A small self-supervised image encoder, trained from scratch.
Model: 3.56M parameters, 32-pixel images, patch size [2, 2], widths [64, 128, 256].
Training: adamw at rate 0.0017, 22800 steps, batches of 256.
Rows from block 6, named by matrix and row number. Rows with one number belong to one neuron. Each number is 50 + 15 x the weight over its row's rms, rounded and kept within 0 to 99. All counts start at 0. After the name is the row's rms in percent of the matrix's.
# fc1: MLP up (model.blocks.6.mlp.fc1.weight, 512x128), inputs 0-127
# fc2: MLP down (model.blocks.6.mlp.fc2.weight, 128x512, transposed), outputs 0-127
fc1.375 096:35 69 37 31 42 99 39 40 33 56 29 41 65 52 67 49 42 25 49 59 55 40 58 57 72 86 78 62 32 63 50 41 61 52 44 39 45 36 45 45 44 47 65 45 75 40 67 78 70 52 51 50 46 75 53 69 53 40 61 37 74 40 67 35 45 71 56 47 86 11 60 60 47 59 45 44 50 33 53 36 38 24 51 33 50 33 50 58 39 64 29 41 35 32 29 28 50 29 66 55 34 47 46 77 52 69 48 40 39 64 66 68 47 26 51 36 33 35 58 57 51 63 42 62 55 39 55 78
fc1.376 094:42 21 71 47 86 24 58 57 51 29 03 63 27 69 51 32 66 59 49 64 60 46 26 61 57 53 58 42 47 35 52 65 58 21 49 73 59 75 50 72 85 29 42 49 62 45 51 46 48 50 46 28 57 39 39 60 46 43 50 58 76 71 50 33 39 52 37 42 47 38 53 37 36 55 55 53 58 55 25 26 30 56 22 50 62 33 65 43 61 39 43 65 36 33 63 57 71 54 58 52 49 43 69 60 19 71 24 35 53 56 78 61 74 54 30 63 63 49 64 54 33 51 45 21 47 52 52 43
fc1.377 099:18 29 44 61 64 20 45 76 46 41 60 38 43 59 26 28 55 63 64 51 61 34 48 71 49 52 49 36 35 51 31 45 35 48 26 88 48 62 72 45 44 53 63 21 93 66 48 43 49 32 54 44 59 46 51 68 54 48 46 50 83 65 45 50 48 21 29 66 41 51 32 81 47 58 54 60 61 33 34 61 49 59 30 53 67 63 07 38 55 48 75 64 47 68 42 61 75 67 68 64 36 51 54 77 66 41 59 48 65 40 59 57 61 72 60 57 39 34 62 46 68 39 46 42 53 44 45 32
fc1.379 092:41 43 29 40 51 60 54 31 51 53 32 66 47 42 83 74 53 57 65 55 51 33 44 45 67 72 66 34 42 51 55 50 54 66 19 25 11 47 42 62 56 52 65 53 70 67 59 30 21 51 73 52 56 27 54 76 51 69 59 51 51 45 82 31 59 29 62 33 69 50 42 35 81 23 44 69 70 30 44 44 56 46 00 38 50 68 51 66 71 48 43 37 57 22 39 34 44 35 66 72 42 44 41 58 23 48 47 54 56 36 47 63 51 42 42 56 49 44 52 51 60 48 47 66 58 45 68 54
fc1.380 104:52 67 52 34 41 34 73 57 51 64 28 22 42 40 59 67 64 40 38 74 63 48 66 43 60 63 54 60 55 63 54 38 34 35 24 20 40 53 41 62 63 57 51 70 34 07 60 47 34 63 36 84 22 55 46 51 62 55 41 70 37 69 65 20 40 52 55 27 49 51 57 72 57 59 33 43 39 45 29 72 54 22 67 28 41 71 25 52 46 55 67 46 71 25 43 74 56 55 59 48 49 57 39 49 35 64 54 59 64 31 57 51 52 56 41 78 64 49 14 43 39 54 47 46 63 67 61 78
fc1.381 103:60 57 57 33 48 50 38 48 55 46 39 45 71 43 46 40 48 51 25 59 78 45 44 40 43 53 74 46 74 78 58 11 36 38 48 34 32 90 49 59 47 33 52 64 32 55 41 54 55 34 34 72 41 42 41 44 38 53 75 62 50 58 47 49 43 34 75 21 56 60 44 46 54 29 99 46 56 55 42 31 59 48 77 32 57 48 29 34 41 59 99 41 55 38 37 70 61 27 43 41 49 14 38 57 69 39 59 53 40 57 41 41 54 45 48 54 74 53 58 57 41 60 57 34 75 36 59 63
fc1.382 097:13 62 19 40 47 63 37 37 96 52 46 58 87 27 54 45 43 34 35 53 42 40 34 67 46 52 61 41 65 78 64 26 44 62 43 46 55 53 41 50 66 56 53 31 54 41 83 64 81 51 36 57 64 67 54 47 55 32 64 49 37 40 46 54 41 42 29 11 43 45 57 39 49 58 37 62 83 47 47 27 46 36 36 36 43 50 73 54 70 54 65 70 51 54 39 45 48 74 76 42 42 47 68 56 50 43 20 41 49 43 63 49 52 47 58 20 64 31 58 86 31 43 37 59 55 51 42 54
fc1.383 106:51 68 34 44 36 60 53 51 38 33 44 73 22 68 62 60 50 41 68 49 42 67 66 51 43 69 74 69 36 60 46 56 71 41 34 51 50 50 67 40 97 30 47 37 79 49 63 39 29 65 38 51 61 52 46 37 44 85 43 46 50 42 82 53 53 62 37 73 64 63 61 51 51 27 59 64 37 59 75 47 73 47 30 33 47 43 46 62 33 65 52 45 33 31 76 50 65 64 46 27 40 45 56 45 45 71 65 57 65 61 37 42 44 31 51 94 19 54 28 49 49 68 48 68 48 72 65 33
fc1.384 098:31 38 50 61 40 45 93 44 72 38 00 28 55 67 41 26 46 52 34 60 38 56 67 25 57 31 44 43 66 43 42 32 70 59 52 46 72 61 50 31 61 76 47 39 59 50 59 56 59 51 47 30 38 72 50 33 39 61 55 53 63 53 35 55 47 63 30 56 49 54 69 40 45 23 64 37 56 43 66 31 55 21 55 33 66 50 50 42 48 71 40 43 48 20 32 20 34 60 67 54 38 28 57 72 30 65 72 49 36 58 47 57 48 57 57 66 53 62 82 45 50 61 43 32 56 42 67 61
fc1.386 101:28 54 59 62 47 42 76 71 47 69 52 56 57 43 34 59 34 51 43 53 10 62 60 45 19 48 56 46 49 43 43 26 68 82 44 50 62 47 34 57 44 49 41 45 52 49 49 69 55 44 54 66 48 72 40 57 42 71 34 03 44 48 54 52 31 56 46 46 50 65 57 22 32 39 67 07 57 56 50 44 59 55 43 59 54 57 29 45 33 48 41 55 40 52 33 99 25 73 45 43 49 61 49 47 54 62 48 48 99 54 46 35 60 45 48 53 47 50 80 42 46 52 39 36 59 55 49 53
fc1.387 090:36 50 41 55 44 44 71 48 77 75 35 60 45 58 64 45 50 43 40 90 52 48 44 62 53 68 39 76 44 60 59 37 07 52 29 22 26 67 35 59 57 57 39 58 41 93 80 52 28 57 20 73 70 46 38 44 69 65 34 72 64 31 53 41 55 50 40 49 44 51 67 52 39 73 52 63 69 72 23 51 41 58 39 61 54 32 54 46 33 42 54 53 46 35 28 77 49 71 44 78 31 48 43 48 24 53 52 58 51 41 45 31 55 62 36 46 63 45 52 60 65 53 43 53 69 55 21 56
fc1.388 105:38 30 40 47 52 51 42 52 98 46 46 31 53 42 49 42 56 43 13 58 42 66 58 70 64 80 31 53 64 55 26 28 59 51 43 58 50 74 40 71 50 46 48 47 30 51 57 69 61 60 57 52 55 43 41 57 33 62 38 49 47 49 63 47 74 56 31 67 36 52 76 31 70 50 49 55 67 45 59 61 55 48 51 47 49 38 59 59 65 28 67 15 57 29 56 55 45 34 45 22 43 38 38 23 43 55 68 43 39 99 55 44 52 44 44 43 70 51 29 20 42 38 29 48 55 51 03 39
fc1.389 104:31 52 23 49 57 42 44 43 43 75 40 55 77 30 60 59 39 60 48 51 46 67 49 27 32 04 60 81 61 58 52 52 47 11 46 60 67 50 34 66 44 19 36 62 66 50 29 65 35 40 52 42 51 39 44 41 45 65 66 46 80 73 59 51 73 33 53 40 57 58 40 66 38 42 66 65 59 29 44 52 73 59 56 83 42 27 53 54 35 56 86 53 51 53 65 54 54 66 46 30 42 40 49 44 62 50 50 39 46 55 50 49 57 38 50 57 51 34 44 99 35 47 41 66 51 75 34 52
fc1.390 093:48 38 17 27 66 34 56 51 73 42 29 41 82 47 66 39 41 45 45 50 45 80 38 30 29 61 60 16 54 54 63 47 67 34 40 75 54 55 52 46 67 41 53 48 66 62 36 99 53 61 40 60 56 75 55 50 47 57 59 46 42 49 64 41 55 37 39 14 34 41 62 34 45 57 53 52 63 46 55 46 60 87 42 39 42 60 52 60 78 52 74 54 40 54 54 36 30 62 23 56 45 56 48 60 52 44 38 32 51 54 66 75 43 42 47 60 54 32 62 67 27 45 41 67 60 59 42 44
fc1.391 099:63 59 28 41 31 63 45 34 17 62 56 42 52 59 52 50 45 56 73 55 35 72 54 31 67 62 83 34 53 74 67 38 33 68 45 58 53 72 35 55 48 43 38 53 71 45 23 54 57 58 43 62 53 44 49 29 57 60 70 68 38 42 55 50 49 41 66 47 65 43 57 47 57 53 63 58 57 44 40 45 46 89 51 22 52 61 56 55 47 62 55 48 39 46 42 68 56 63 67 03 36 51 58 60 62 61 50 45 80 52 81 55 47 28 68 72 38 00 75 49 53 63 64 68 66 35 63 68
fc1.392 094:74 49 64 46 69 47 50 40 37 25 33 55 48 61 40 21 31 26 35 76 45 61 55 71 59 41 58 48 49 67 67 56 70 39 52 36 37 45 34 40 71 43 27 58 60 74 30 67 63 51 23 59 31 52 47 65 22 59 61 44 29 45 59 60 46 59 47 41 75 45 62 58 60 38 36 48 48 29 49 46 57 37 24 48 50 49 13 46 28 40 50 73 81 35 44 31 44 78 39 42 40 39 69 52 72 66 36 54 36 19 42 57 74 33 64 43 28 70 65 57 52 70 57 23 49 70 72 42
fc1.393 099:55 45 68 18 33 36 45 66 29 65 71 57 45 40 56 50 53 41 76 52 15 56 48 48 64 65 71 41 43 54 46 47 38 46 52 47 56 42 49 54 38 30 46 59 65 75 54 51 37 60 54 51 83 54 35 26 66 58 38 45 48 26 51 57 54 64 58 67 35 24 80 56 54 54 56 62 42 46 37 57 49 68 46 37 44 26 89 57 38 00 33 35 45 52 54 50 40 37 66 33 50 66 76 54 56 47 53 48 67 52 60 73 52 18 31 36 48 42 40 76 72 76 34 29 42 58 52 66
fc1.394 103:60 44 42 52 51 48 53 38 55 61 32 41 61 42 62 50 75 45 30 47 59 49 56 38 49 58 56 74 44 39 55 43 99 64 44 55 41 47 61 63 54 43 41 43 49 40 50 41 48 45 41 41 50 70 28 50 45 24 38 37 53 46 59 54 45 56 50 45 43 47 44 03 56 47 69 31 46 45 00 73 62 51 47 33 49 58 58 62 41 57 37 54 48 43 56 99 45 47 48 46 47 34 49 53 39 55 51 50 99 42 47 53 51 44 33 47 60 55 54 45 43 44 57 52 67 65 68 42
fc1.395 113:60 39 70 30 57 51 41 74 64 57 39 37 39 45 66 22 29 37 52 65 45 35 59 47 37 34 57 78 50 51 44 47 73 47 29 20 44 67 40 53 42 62 37 74 50 80 48 41 47 43 61 61 21 47 79 41 43 47 82 58 85 37 55 43 48 45 47 21 59 28 51 55 66 42 45 42 46 46 54 31 58 42 33 70 70 33 29 27 55 51 53 53 32 36 61 34 74 41 67 65 38 35 46 42 20 67 41 52 67 56 62 63 49 49 32 85 50 50 58 44 18 67 43 47 52 85 72 47
fc1.396 098:38 48 38 62 50 35 44 47 71 66 29 60 52 52 46 48 61 47 71 81 59 59 46 57 48 57 45 52 39 78 78 21 34 48 50 48 48 43 53 56 65 58 34 82 67 47 59 48 44 31 47 56 50 46 57 44 74 69 34 65 65 36 59 00 65 56 58 53 53 20 57 47 64 66 57 78 30 67 28 68 55 42 37 57 43 46 30 50 55 17 66 48 69 49 27 49 16 75 60 43 42 62 74 40 45 45 50 35 48 36 58 61 50 77 47 64 52 20 44 43 58 45 13 43 33 47 38 38
fc1.397 100:43 62 56 31 61 72 66 55 27 59 52 29 11 50 37 34 56 68 55 50 65 49 35 68 61 54 57 48 63 63 20 47 38 24 50 60 52 64 59 12 57 49 40 50 40 52 60 25 31 73 45 48 69 43 47 38 49 59 33 76 38 56 55 44 44 49 87 90 60 46 47 57 42 39 00 44 54 34 42 33 63 45 57 56 66 46 40 45 35 66 66 29 44 50 67 56 54 44 35 37 44 41 40 46 65 44 49 74 58 66 44 48 48 37 76 53 24 79 51 59 46 56 49 68 52 71 68 63
fc1.398 099:61 16 58 56 58 67 31 47 51 48 33 44 75 39 41 26 35 58 67 60 18 44 72 54 22 16 55 66 63 33 55 84 50 70 34 34 54 58 49 72 67 42 48 37 46 53 47 53 15 21 23 52 19 47 52 57 45 31 66 37 54 44 59 64 48 38 36 50 35 62 27 48 67 63 22 55 45 71 62 25 48 18 36 68 62 37 35 38 67 65 26 51 39 53 35 53 65 52 52 60 25 43 44 52 61 54 50 62 58 43 49 30 55 65 40 54 55 66 53 44 50 60 75 59 50 79 36 53
fc1.399 097:20 36 69 36 52 41 59 61 85 27 62 38 43 81 30 58 64 69 37 60 43 65 55 38 45 46 27 29 19 54 54 31 30 56 44 67 41 62 66 57 72 74 42 31 52 55 40 52 50 54 45 76 53 46 39 44 43 47 63 62 58 68 59 48 64 57 48 40 53 64 58 57 23 41 40 40 42 57 30 72 41 55 41 67 75 58 38 59 61 30 49 37 50 26 72 60 30 41 18 64 43 71 49 49 25 47 46 48 66 69 06 48 68 51 39 74 50 48 32 35 41 40 39 38 37 26 20 43
fc1.400 094:40 68 77 59 44 38 80 64 62 72 60 46 47 37 38 48 42 23 52 52 55 71 33 42 65 27 23 65 76 30 44 33 43 32 70 39 56 60 62 71 52 54 28 25 43 46 23 41 65 52 19 58 03 51 47 49 66 46 58 34 51 55 53 41 52 52 52 45 34 44 40 25 57 49 51 42 27 53 52 52 65 48 50 43 48 58 26 57 47 59 76 37 14 64 37 37 40 40 41 45 43 56 61 36 45 55 58 55 49 42 29 64 57 58 93 53 37 61 66 39 78 24 56 60 51 31 79 64
fc1.402 090:43 35 47 62 50 36 37 69 98 76 30 62 48 40 36 58 73 38 39 71 57 24 32 65 29 58 65 65 48 39 39 53 46 34 44 35 54 38 63 56 47 56 02 71 35 72 57 51 56 56 36 44 48 48 30 34 44 41 39 48 56 38 76 12 46 51 70 52 20 58 86 68 60 62 73 58 50 42 48 70 62 49 35 47 56 47 41 49 19 28 47 51 45 44 71 68 58 36 61 53 50 53 52 34 41 54 41 41 58 39 36 73 55 40 52 29 57 75 24 50 77 55 43 63 55 62 42 47
fc1.403 110:49 40 38 41 26 38 54 39 52 46 51 49 49 57 17 58 70 34 53 40 96 41 81 98 26 57 49 34 55 62 60 60 50 59 61 38 47 46 72 31 42 79 67 34 53 51 36 42 53 44 47 68 34 30 41 54 67 49 40 74 21 65 30 47 64 42 51 46 48 50 51 73 53 48 61 51 40 24 52 68 58 25 61 84 33 60 42 49 46 67 53 59 44 70 39 46 50 66 59 61 70 35 27 58 78 50 34 55 54 36 46 61 40 53 33 37 33 47 09 47 63 70 41 43 72 45 35 45
fc1.404 097:32 31 46 49 50 48 74 58 42 84 55 53 52 30 54 47 39 56 42 59 52 88 39 51 37 35 51 45 55 54 54 42 78 30 54 58 53 62 48 52 52 40 28 48 57 58 07 71 37 48 42 52 15 47 54 64 42 33 50 59 66 47 45 62 77 51 52 53 24 33 81 21 76 79 42 34 61 15 57 38 59 72 49 49 36 57 48 70 66 50 53 35 49 46 36 47 58 42 80 49 43 42 63 62 52 40 45 30 59 44 69 50 60 58 65 34 62 13 72 73 61 27 36 28 51 65 53 68
fc2.375 089:55 80 61 32 72 28 55 63 50 51 56 53 57 60 65 66 44 44 71 32 62 81 54 69 42 68 43 38 25 66 66 37 45 50 26 40 51 66 57 62 65 43 64 60 52 38 42 51 51 64 35 29 39 20 32 60 42 46 54 56 53 45 53 64 93 42 40 50 65 50 86 21 37 57 51 29 37 50 42 31 35 54 73 45 99 67 69 66 49 57 45 69 64 63 63 52 53 61 31 31 48 43 33 65 52 30 43 53 60 57 52 57 42 38 32 38 54 13 63 43 74 68 59 59 49 45 32 48
fc2.376 097:54 42 57 56 80 35 44 71 42 68 45 53 53 54 63 67 67 30 46 60 42 51 38 61 35 54 48 49 51 50 64 34 39 67 65 31 60 46 37 33 42 39 63 37 36 72 49 32 39 00 58 50 39 49 58 51 35 39 52 43 24 61 70 52 82 52 55 61 45 45 41 41 56 42 48 57 29 66 39 44 49 51 65 37 44 30 55 53 49 50 36 76 64 52 37 26 65 10 44 69 60 41 43 32 60 39 28 28 50 48 31 57 77 41 70 85 49 71 82 34 52 59 63 44 67 68 14 56
fc2.377 094:68 41 68 41 51 43 54 65 35 59 28 53 62 52 59 13 51 40 35 68 72 26 33 39 67 62 58 64 53 38 28 40 43 75 62 41 53 46 39 27 38 67 56 62 57 40 33 74 69 00 62 32 43 84 61 33 44 21 17 31 56 49 66 52 42 48 56 28 51 37 78 69 45 35 55 62 54 33 43 56 54 45 44 39 34 54 53 29 70 61 42 58 35 45 53 44 53 44 59 47 65 51 42 34 61 63 64 33 48 46 43 25 57 56 29 62 43 44 49 50 66 64 41 50 45 68 51 34
fc2.379 081:71 57 23 61 26 73 52 49 26 65 45 39 42 67 64 38 52 41 65 60 47 61 59 40 64 25 65 41 56 36 32 45 35 23 46 48 73 49 39 47 57 54 70 40 88 53 75 50 38 60 36 50 71 58 48 76 40 36 22 54 50 47 73 59 44 77 38 43 55 41 51 38 59 37 40 63 65 59 43 63 38 59 61 89 22 33 01 57 85 52 52 23 29 39 68 55 41 53 65 39 49 42 68 46 38 50 56 30 64 46 51 39 28 45 41 52 55 55 49 58 52 49 57 43 14 50 29 45
fc2.380 096:67 40 31 49 34 50 37 26 63 59 49 22 47 37 55 37 41 69 38 50 70 35 68 49 62 43 26 57 44 59 44 55 48 49 48 40 47 71 57 57 45 36 39 59 53 35 65 65 40 59 58 43 80 29 68 60 57 57 40 23 66 17 59 53 60 58 77 63 30 42 62 41 43 41 46 64 69 56 64 28 61 94 39 44 72 17 39 19 34 86 33 36 36 15 55 39 46 46 50 59 45 80 50 63 66 37 47 44 44 58 48 38 50 27 60 57 58 69 23 45 37 34 43 49 51 79 51 63
fc2.381 099:71 56 60 47 49 55 54 51 64 42 66 38 43 30 59 23 36 41 50 45 36 55 66 41 75 56 30 51 49 53 54 76 50 56 27 36 58 96 31 47 58 31 39 71 27 60 62 52 46 71 58 72 54 75 47 52 59 41 52 34 57 41 29 42 57 43 78 43 57 76 76 80 43 70 35 30 31 74 45 40 39 71 40 51 61 57 68 52 51 43 35 41 24 50 50 51 64 71 29 47 50 50 09 74 59 52 44 61 41 26 48 63 62 42 23 40 58 29 27 21 53 33 40 53 70 59 56 48
fc2.382 095:55 63 46 36 62 42 49 45 48 53 65 54 59 69 53 40 48 32 47 52 32 51 48 44 44 65 75 43 53 58 54 48 40 51 56 43 54 48 55 51 68 49 55 46 75 40 32 17 95 64 43 55 39 39 20 53 47 35 75 53 65 65 74 31 71 50 22 72 75 33 56 58 56 51 54 19 43 38 67 73 22 29 57 55 84 33 60 51 46 33 68 87 61 76 47 70 49 56 56 26 42 50 53 42 41 32 53 53 66 62 51 63 53 50 57 55 45 78 61 18 73 68 34 75 49 63 76 58
fc2.383 097:52 20 56 72 64 68 70 39 30 57 48 63 29 50 45 85 58 35 69 34 52 23 54 28 45 36 46 58 17 47 51 43 48 46 48 41 53 34 40 64 69 71 56 66 50 67 54 27 54 60 39 37 51 52 54 48 36 31 59 48 46 62 26 31 52 50 54 68 66 51 66 46 51 68 32 42 34 41 57 44 49 59 34 53 54 29 61 58 05 36 58 88 70 11 54 69 44 52 46 45 43 49 19 48 43 64 50 39 39 28 77 47 51 30 15 44 56 35 43 38 52 25 39 64 26 64 56 39
fc2.384 101:42 58 56 37 69 62 29 43 29 31 81 59 66 35 37 71 60 34 26 61 53 65 21 71 51 51 32 83 62 49 55 19 65 52 56 64 44 41 67 26 63 55 63 36 16 71 30 42 35 44 63 56 35 65 68 36 82 44 61 51 43 43 39 43 19 55 38 57 58 60 42 55 51 60 54 48 66 50 32 48 37 43 28 38 58 66 69 57 54 47 84 38 47 60 40 66 46 47 52 71 33 34 40 65 32 76 60 50 47 70 76 38 56 65 18 44 58 57 46 33 43 56 78 62 39 65 46 35
fc2.386 102:42 41 51 10 80 57 22 46 42 34 77 55 50 37 70 08 44 42 54 49 55 35 50 56 73 63 34 82 45 57 40 78 43 56 57 49 28 69 50 29 67 33 39 74 46 59 60 51 54 37 67 50 47 66 51 52 63 31 46 44 45 33 68 26 48 53 37 60 47 75 31 78 44 45 55 36 50 67 58 39 38 65 44 32 45 50 73 30 14 48 54 27 44 65 37 62 75 52 29 62 35 52 55 58 46 49 68 87 58 48 53 34 58 53 46 59 42 55 31 30 48 53 48 74 74 48 51 31
fc2.387 099:70 36 76 41 33 71 38 48 81 53 45 72 30 44 50 65 62 58 62 47 69 45 47 57 53 54 45 56 38 43 31 57 27 56 34 76 52 49 38 28 56 68 40 81 44 52 49 77 46 63 43 76 45 48 51 36 45 46 33 47 51 41 49 74 52 45 71 34 26 49 48 10 56 50 77 39 42 27 58 34 43 42 46 59 52 38 12 49 59 30 42 53 19 26 77 40 75 47 36 43 52 57 65 48 49 53 54 59 46 20 45 27 52 43 44 64 80 76 50 64 54 72 50 56 22 32 28 59
fc2.388 110:83 46 62 51 37 57 31 61 56 47 72 65 61 66 55 51 54 49 50 63 04 43 36 34 48 54 45 46 77 64 31 71 59 62 57 73 50 50 57 47 59 66 49 20 60 59 45 46 49 55 39 54 14 83 36 57 65 56 53 40 54 43 32 38 47 70 30 47 61 44 37 67 51 78 64 42 43 79 54 65 33 32 57 35 56 63 52 72 58 31 63 21 54 56 58 50 41 39 49 10 34 25 46 34 29 57 57 42 70 52 59 36 45 76 60 28 69 69 52 61 29 29 49 62 34 52 27 42
fc2.389 104:24 73 47 38 32 34 59 45 75 40 48 57 45 82 64 32 56 40 48 39 67 48 63 74 42 63 84 71 55 40 48 52 55 50 56 48 53 58 58 66 75 78 41 69 45 35 38 51 38 71 23 51 52 50 37 07 55 29 57 42 57 47 57 41 70 60 54 59 46 41 47 29 48 58 52 44 73 37 42 37 21 40 56 19 66 68 75 46 52 56 49 43 57 99 53 47 31 44 43 54 57 70 22 33 70 21 35 45 38 52 52 52 28 64 48 39 33 32 50 22 65 43 53 53 49 58 45 57
fc2.390 095:44 52 57 38 63 37 48 73 58 44 68 50 49 52 62 70 41 49 52 40 48 58 53 60 20 59 84 19 44 43 46 46 45 60 41 50 65 50 50 45 61 65 64 54 51 51 34 73 40 52 26 49 20 31 48 51 37 62 61 47 43 45 61 64 94 32 64 41 34 69 63 25 58 63 49 44 53 24 25 24 45 29 40 52 88 70 62 48 81 59 55 94 64 57 47 39 81 47 42 38 56 67 41 43 60 34 67 74 58 79 56 52 50 48 52 57 46 68 50 41 72 65 48 53 47 33 68 78
fc2.391 099:34 56 45 51 43 40 52 58 46 61 59 51 46 40 39 56 68 56 37 43 67 30 50 71 35 37 51 70 69 61 46 70 32 48 55 61 64 61 49 36 21 44 61 18 27 60 56 53 14 54 75 37 48 55 56 35 58 78 47 46 34 32 34 68 52 53 64 56 38 65 40 55 43 59 53 50 51 70 62 62 17 54 30 54 37 26 36 58 67 62 39 48 83 72 41 05 37 66 32 24 44 38 58 04 37 50 62 67 17 51 38 47 66 59 70 49 47 24 55 41 67 43 45 43 44 33 58 47
fc2.392 073:39 52 64 59 51 46 39 50 71 76 56 57 48 84 71 30 36 33 84 83 57 61 64 76 47 61 65 65 68 71 66 54 53 52 55 30 52 55 45 18 46 54 39 53 67 34 39 58 55 42 78 63 40 67 45 54 26 40 28 32 46 37 60 36 46 31 38 45 52 19 56 56 29 23 51 48 44 56 22 53 50 41 62 57 22 77 65 21 50 59 48 49 41 76 39 42 32 39 36 59 65 58 30 53 41 56 34 62 23 48 46 39 27 46 35 33 64 30 52 27 56 78 55 42 67 64 46 42
fc2.393 097:57 42 52 45 50 38 21 53 34 62 71 82 58 45 34 45 63 55 17 70 32 47 57 41 66 52 13 58 63 56 45 47 57 53 56 68 46 50 70 67 50 51 39 69 49 69 60 51 61 47 61 23 73 57 56 27 71 56 47 59 74 63 60 64 60 45 51 59 50 46 70 85 43 48 69 57 56 48 49 73 63 53 49 26 67 68 72 30 47 34 54 48 46 59 61 59 36 53 60 50 50 38 42 49 46 38 40 34 32 71 64 57 43 87 38 32 66 03 66 48 34 25 51 43 55 71 73 15
fc2.394 099:64 44 56 27 64 66 25 39 48 38 53 49 49 24 72 20 31 25 50 42 43 39 46 40 70 86 35 75 32 47 56 59 58 34 58 31 46 82 54 58 81 38 38 34 29 48 75 53 49 69 72 58 31 50 58 58 56 42 63 37 52 49 38 34 55 44 41 65 46 81 69 89 54 47 50 41 57 48 55 26 57 65 36 44 64 31 78 34 30 49 58 62 71 34 16 40 44 45 44 57 39 62 18 62 64 47 61 68 52 34 64 63 68 65 29 51 50 35 42 32 55 47 59 55 63 55 54 59
fc2.395 095:68 42 33 99 33 45 15 27 33 44 52 49 34 51 42 73 46 58 58 23 33 60 48 41 40 46 57 35 63 58 86 59 40 46 34 48 57 51 36 65 66 44 52 34 58 65 44 37 59 65 55 44 40 47 49 76 59 49 48 38 37 68 08 59 60 62 43 28 67 54 51 31 72 72 38 29 42 58 54 66 42 23 56 59 61 32 34 64 55 46 61 57 38 26 61 29 21 59 49 51 38 38 45 58 61 60 71 38 52 34 70 66 40 31 18 35 36 56 34 59 51 37 52 40 29 60 55 61
fc2.396 095:56 41 64 48 47 92 48 45 52 46 53 72 44 27 47 40 39 35 76 40 47 48 73 45 40 56 57 36 21 25 45 44 38 62 39 53 45 49 39 46 69 55 43 93 28 42 57 74 52 63 39 74 48 33 68 52 57 39 65 36 58 45 42 50 42 38 39 49 34 40 52 31 67 49 38 32 47 39 69 30 56 66 49 78 52 54 38 78 32 00 38 62 31 40 59 38 70 61 39 50 36 75 63 72 59 52 35 49 39 36 53 29 52 48 35 38 66 60 12 52 28 61 50 59 34 50 74 45
fc2.397 107:40 19 56 34 31 49 41 54 48 30 48 47 64 55 57 28 42 77 47 50 21 63 39 59 58 57 74 33 58 38 30 57 53 59 48 57 72 54 55 84 61 44 51 65 58 43 23 37 79 44 48 62 23 69 59 38 41 29 25 54 37 38 60 37 65 54 03 78 38 33 45 66 56 44 42 62 56 29 39 58 63 30 62 55 74 59 72 57 22 65 44 78 58 37 37 60 60 56 67 24 62 46 42 50 58 56 74 42 66 45 51 51 32 48 48 12 58 33 48 37 64 66 51 49 74 50 54 33
fc2.398 083:57 41 24 70 61 64 47 40 43 70 53 67 33 60 52 84 48 68 36 43 28 47 62 44 33 29 64 34 52 41 58 47 68 51 43 69 48 71 45 51 47 49 43 55 68 64 63 48 69 31 62 25 76 42 40 60 57 41 52 37 40 48 30 73 99 61 30 52 58 47 40 44 66 20 59 34 28 56 52 49 65 44 72 32 22 77 32 86 46 41 65 59 32 57 58 54 58 63 54 48 65 49 41 49 43 45 19 26 37 40 39 66 44 43 34 51 37 76 44 47 69 60 64 56 32 56 26 48
fc2.399 103:45 33 44 49 62 36 35 45 46 46 28 43 61 45 26 48 48 50 28 42 52 50 82 64 40 34 15 42 63 64 52 55 57 46 61 34 31 66 59 37 31 38 49 46 73 52 33 48 75 14 74 07 58 43 31 70 47 47 10 44 75 44 50 60 76 55 62 50 73 24 76 58 59 42 52 34 42 63 47 64 54 30 46 27 61 46 29 54 81 65 31 53 58 55 63 50 32 54 73 61 24 50 56 50 33 44 52 29 49 64 33 61 62 56 57 48 53 29 59 56 58 54 60 15 49 53 63 47
fc2.400 094:43 32 47 56 21 40 68 59 51 38 38 41 40 61 44 32 45 75 29 73 28 75 39 47 59 48 59 31 52 52 57 54 36 52 36 61 63 35 55 80 46 43 43 77 88 34 50 62 71 21 45 56 17 57 42 32 54 11 43 81 63 62 51 75 54 66 32 62 37 27 26 52 59 35 33 49 51 25 72 73 35 33 60 43 54 57 50 63 72 59 30 64 39 33 55 66 52 55 49 33 55 29 75 44 42 49 52 48 77 66 41 55 38 45 37 55 50 40 48 40 60 48 60 35 28 57 37 27
fc2.402 094:45 42 71 52 36 78 69 57 90 35 53 58 47 34 59 49 20 36 55 48 60 67 38 41 66 75 45 42 38 42 44 44 33 66 43 55 46 39 25 42 53 35 57 37 23 22 37 30 19 54 63 69 52 70 55 44 39 92 64 56 35 63 27 76 41 52 45 69 21 52 54 41 84 52 35 45 51 51 43 33 57 66 46 63 48 57 36 52 27 40 31 78 60 34 33 41 64 48 53 30 62 66 48 65 57 64 44 48 47 37 28 54 66 49 66 62 45 89 46 47 50 42 51 38 53 28 72 52
fc2.403 110:54 76 15 49 43 65 54 40 44 35 50 48 51 43 64 46 51 79 41 00 57 54 51 47 57 48 52 53 48 42 49 54 70 25 45 55 38 48 42 54 62 50 35 48 32 46 65 44 40 99 47 51 60 39 68 47 54 60 78 69 48 51 56 50 49 50 49 67 43 59 46 40 51 54 40 44 64 54 51 39 46 69 44 59 68 27 45 64 43 53 59 32 49 32 36 61 51 60 58 49 38 54 46 45 46 59 63 53 64 52 47 68 53 46 45 44 42 70 56 58 38 52 41 55 47 13 41 63
fc2.404 100:48 43 54 59 28 55 45 58 56 39 54 43 46 51 67 55 49 58 53 52 76 60 48 58 77 40 68 50 74 49 44 81 53 47 55 45 39 70 29 57 42 70 54 60 38 43 89 34 31 54 49 76 39 74 60 57 30 57 40 55 43 46 38 67 62 78 63 50 06 35 59 44 34 67 61 54 53 68 43 31 39 82 21 58 38 23 41 58 64 64 11 53 62 42 47 33 63 61 52 12 55 33 59 35 65 48 64 70 45 36 29 63 38 52 67 64 73 66 39 60 37 25 55 35 54 41 42 46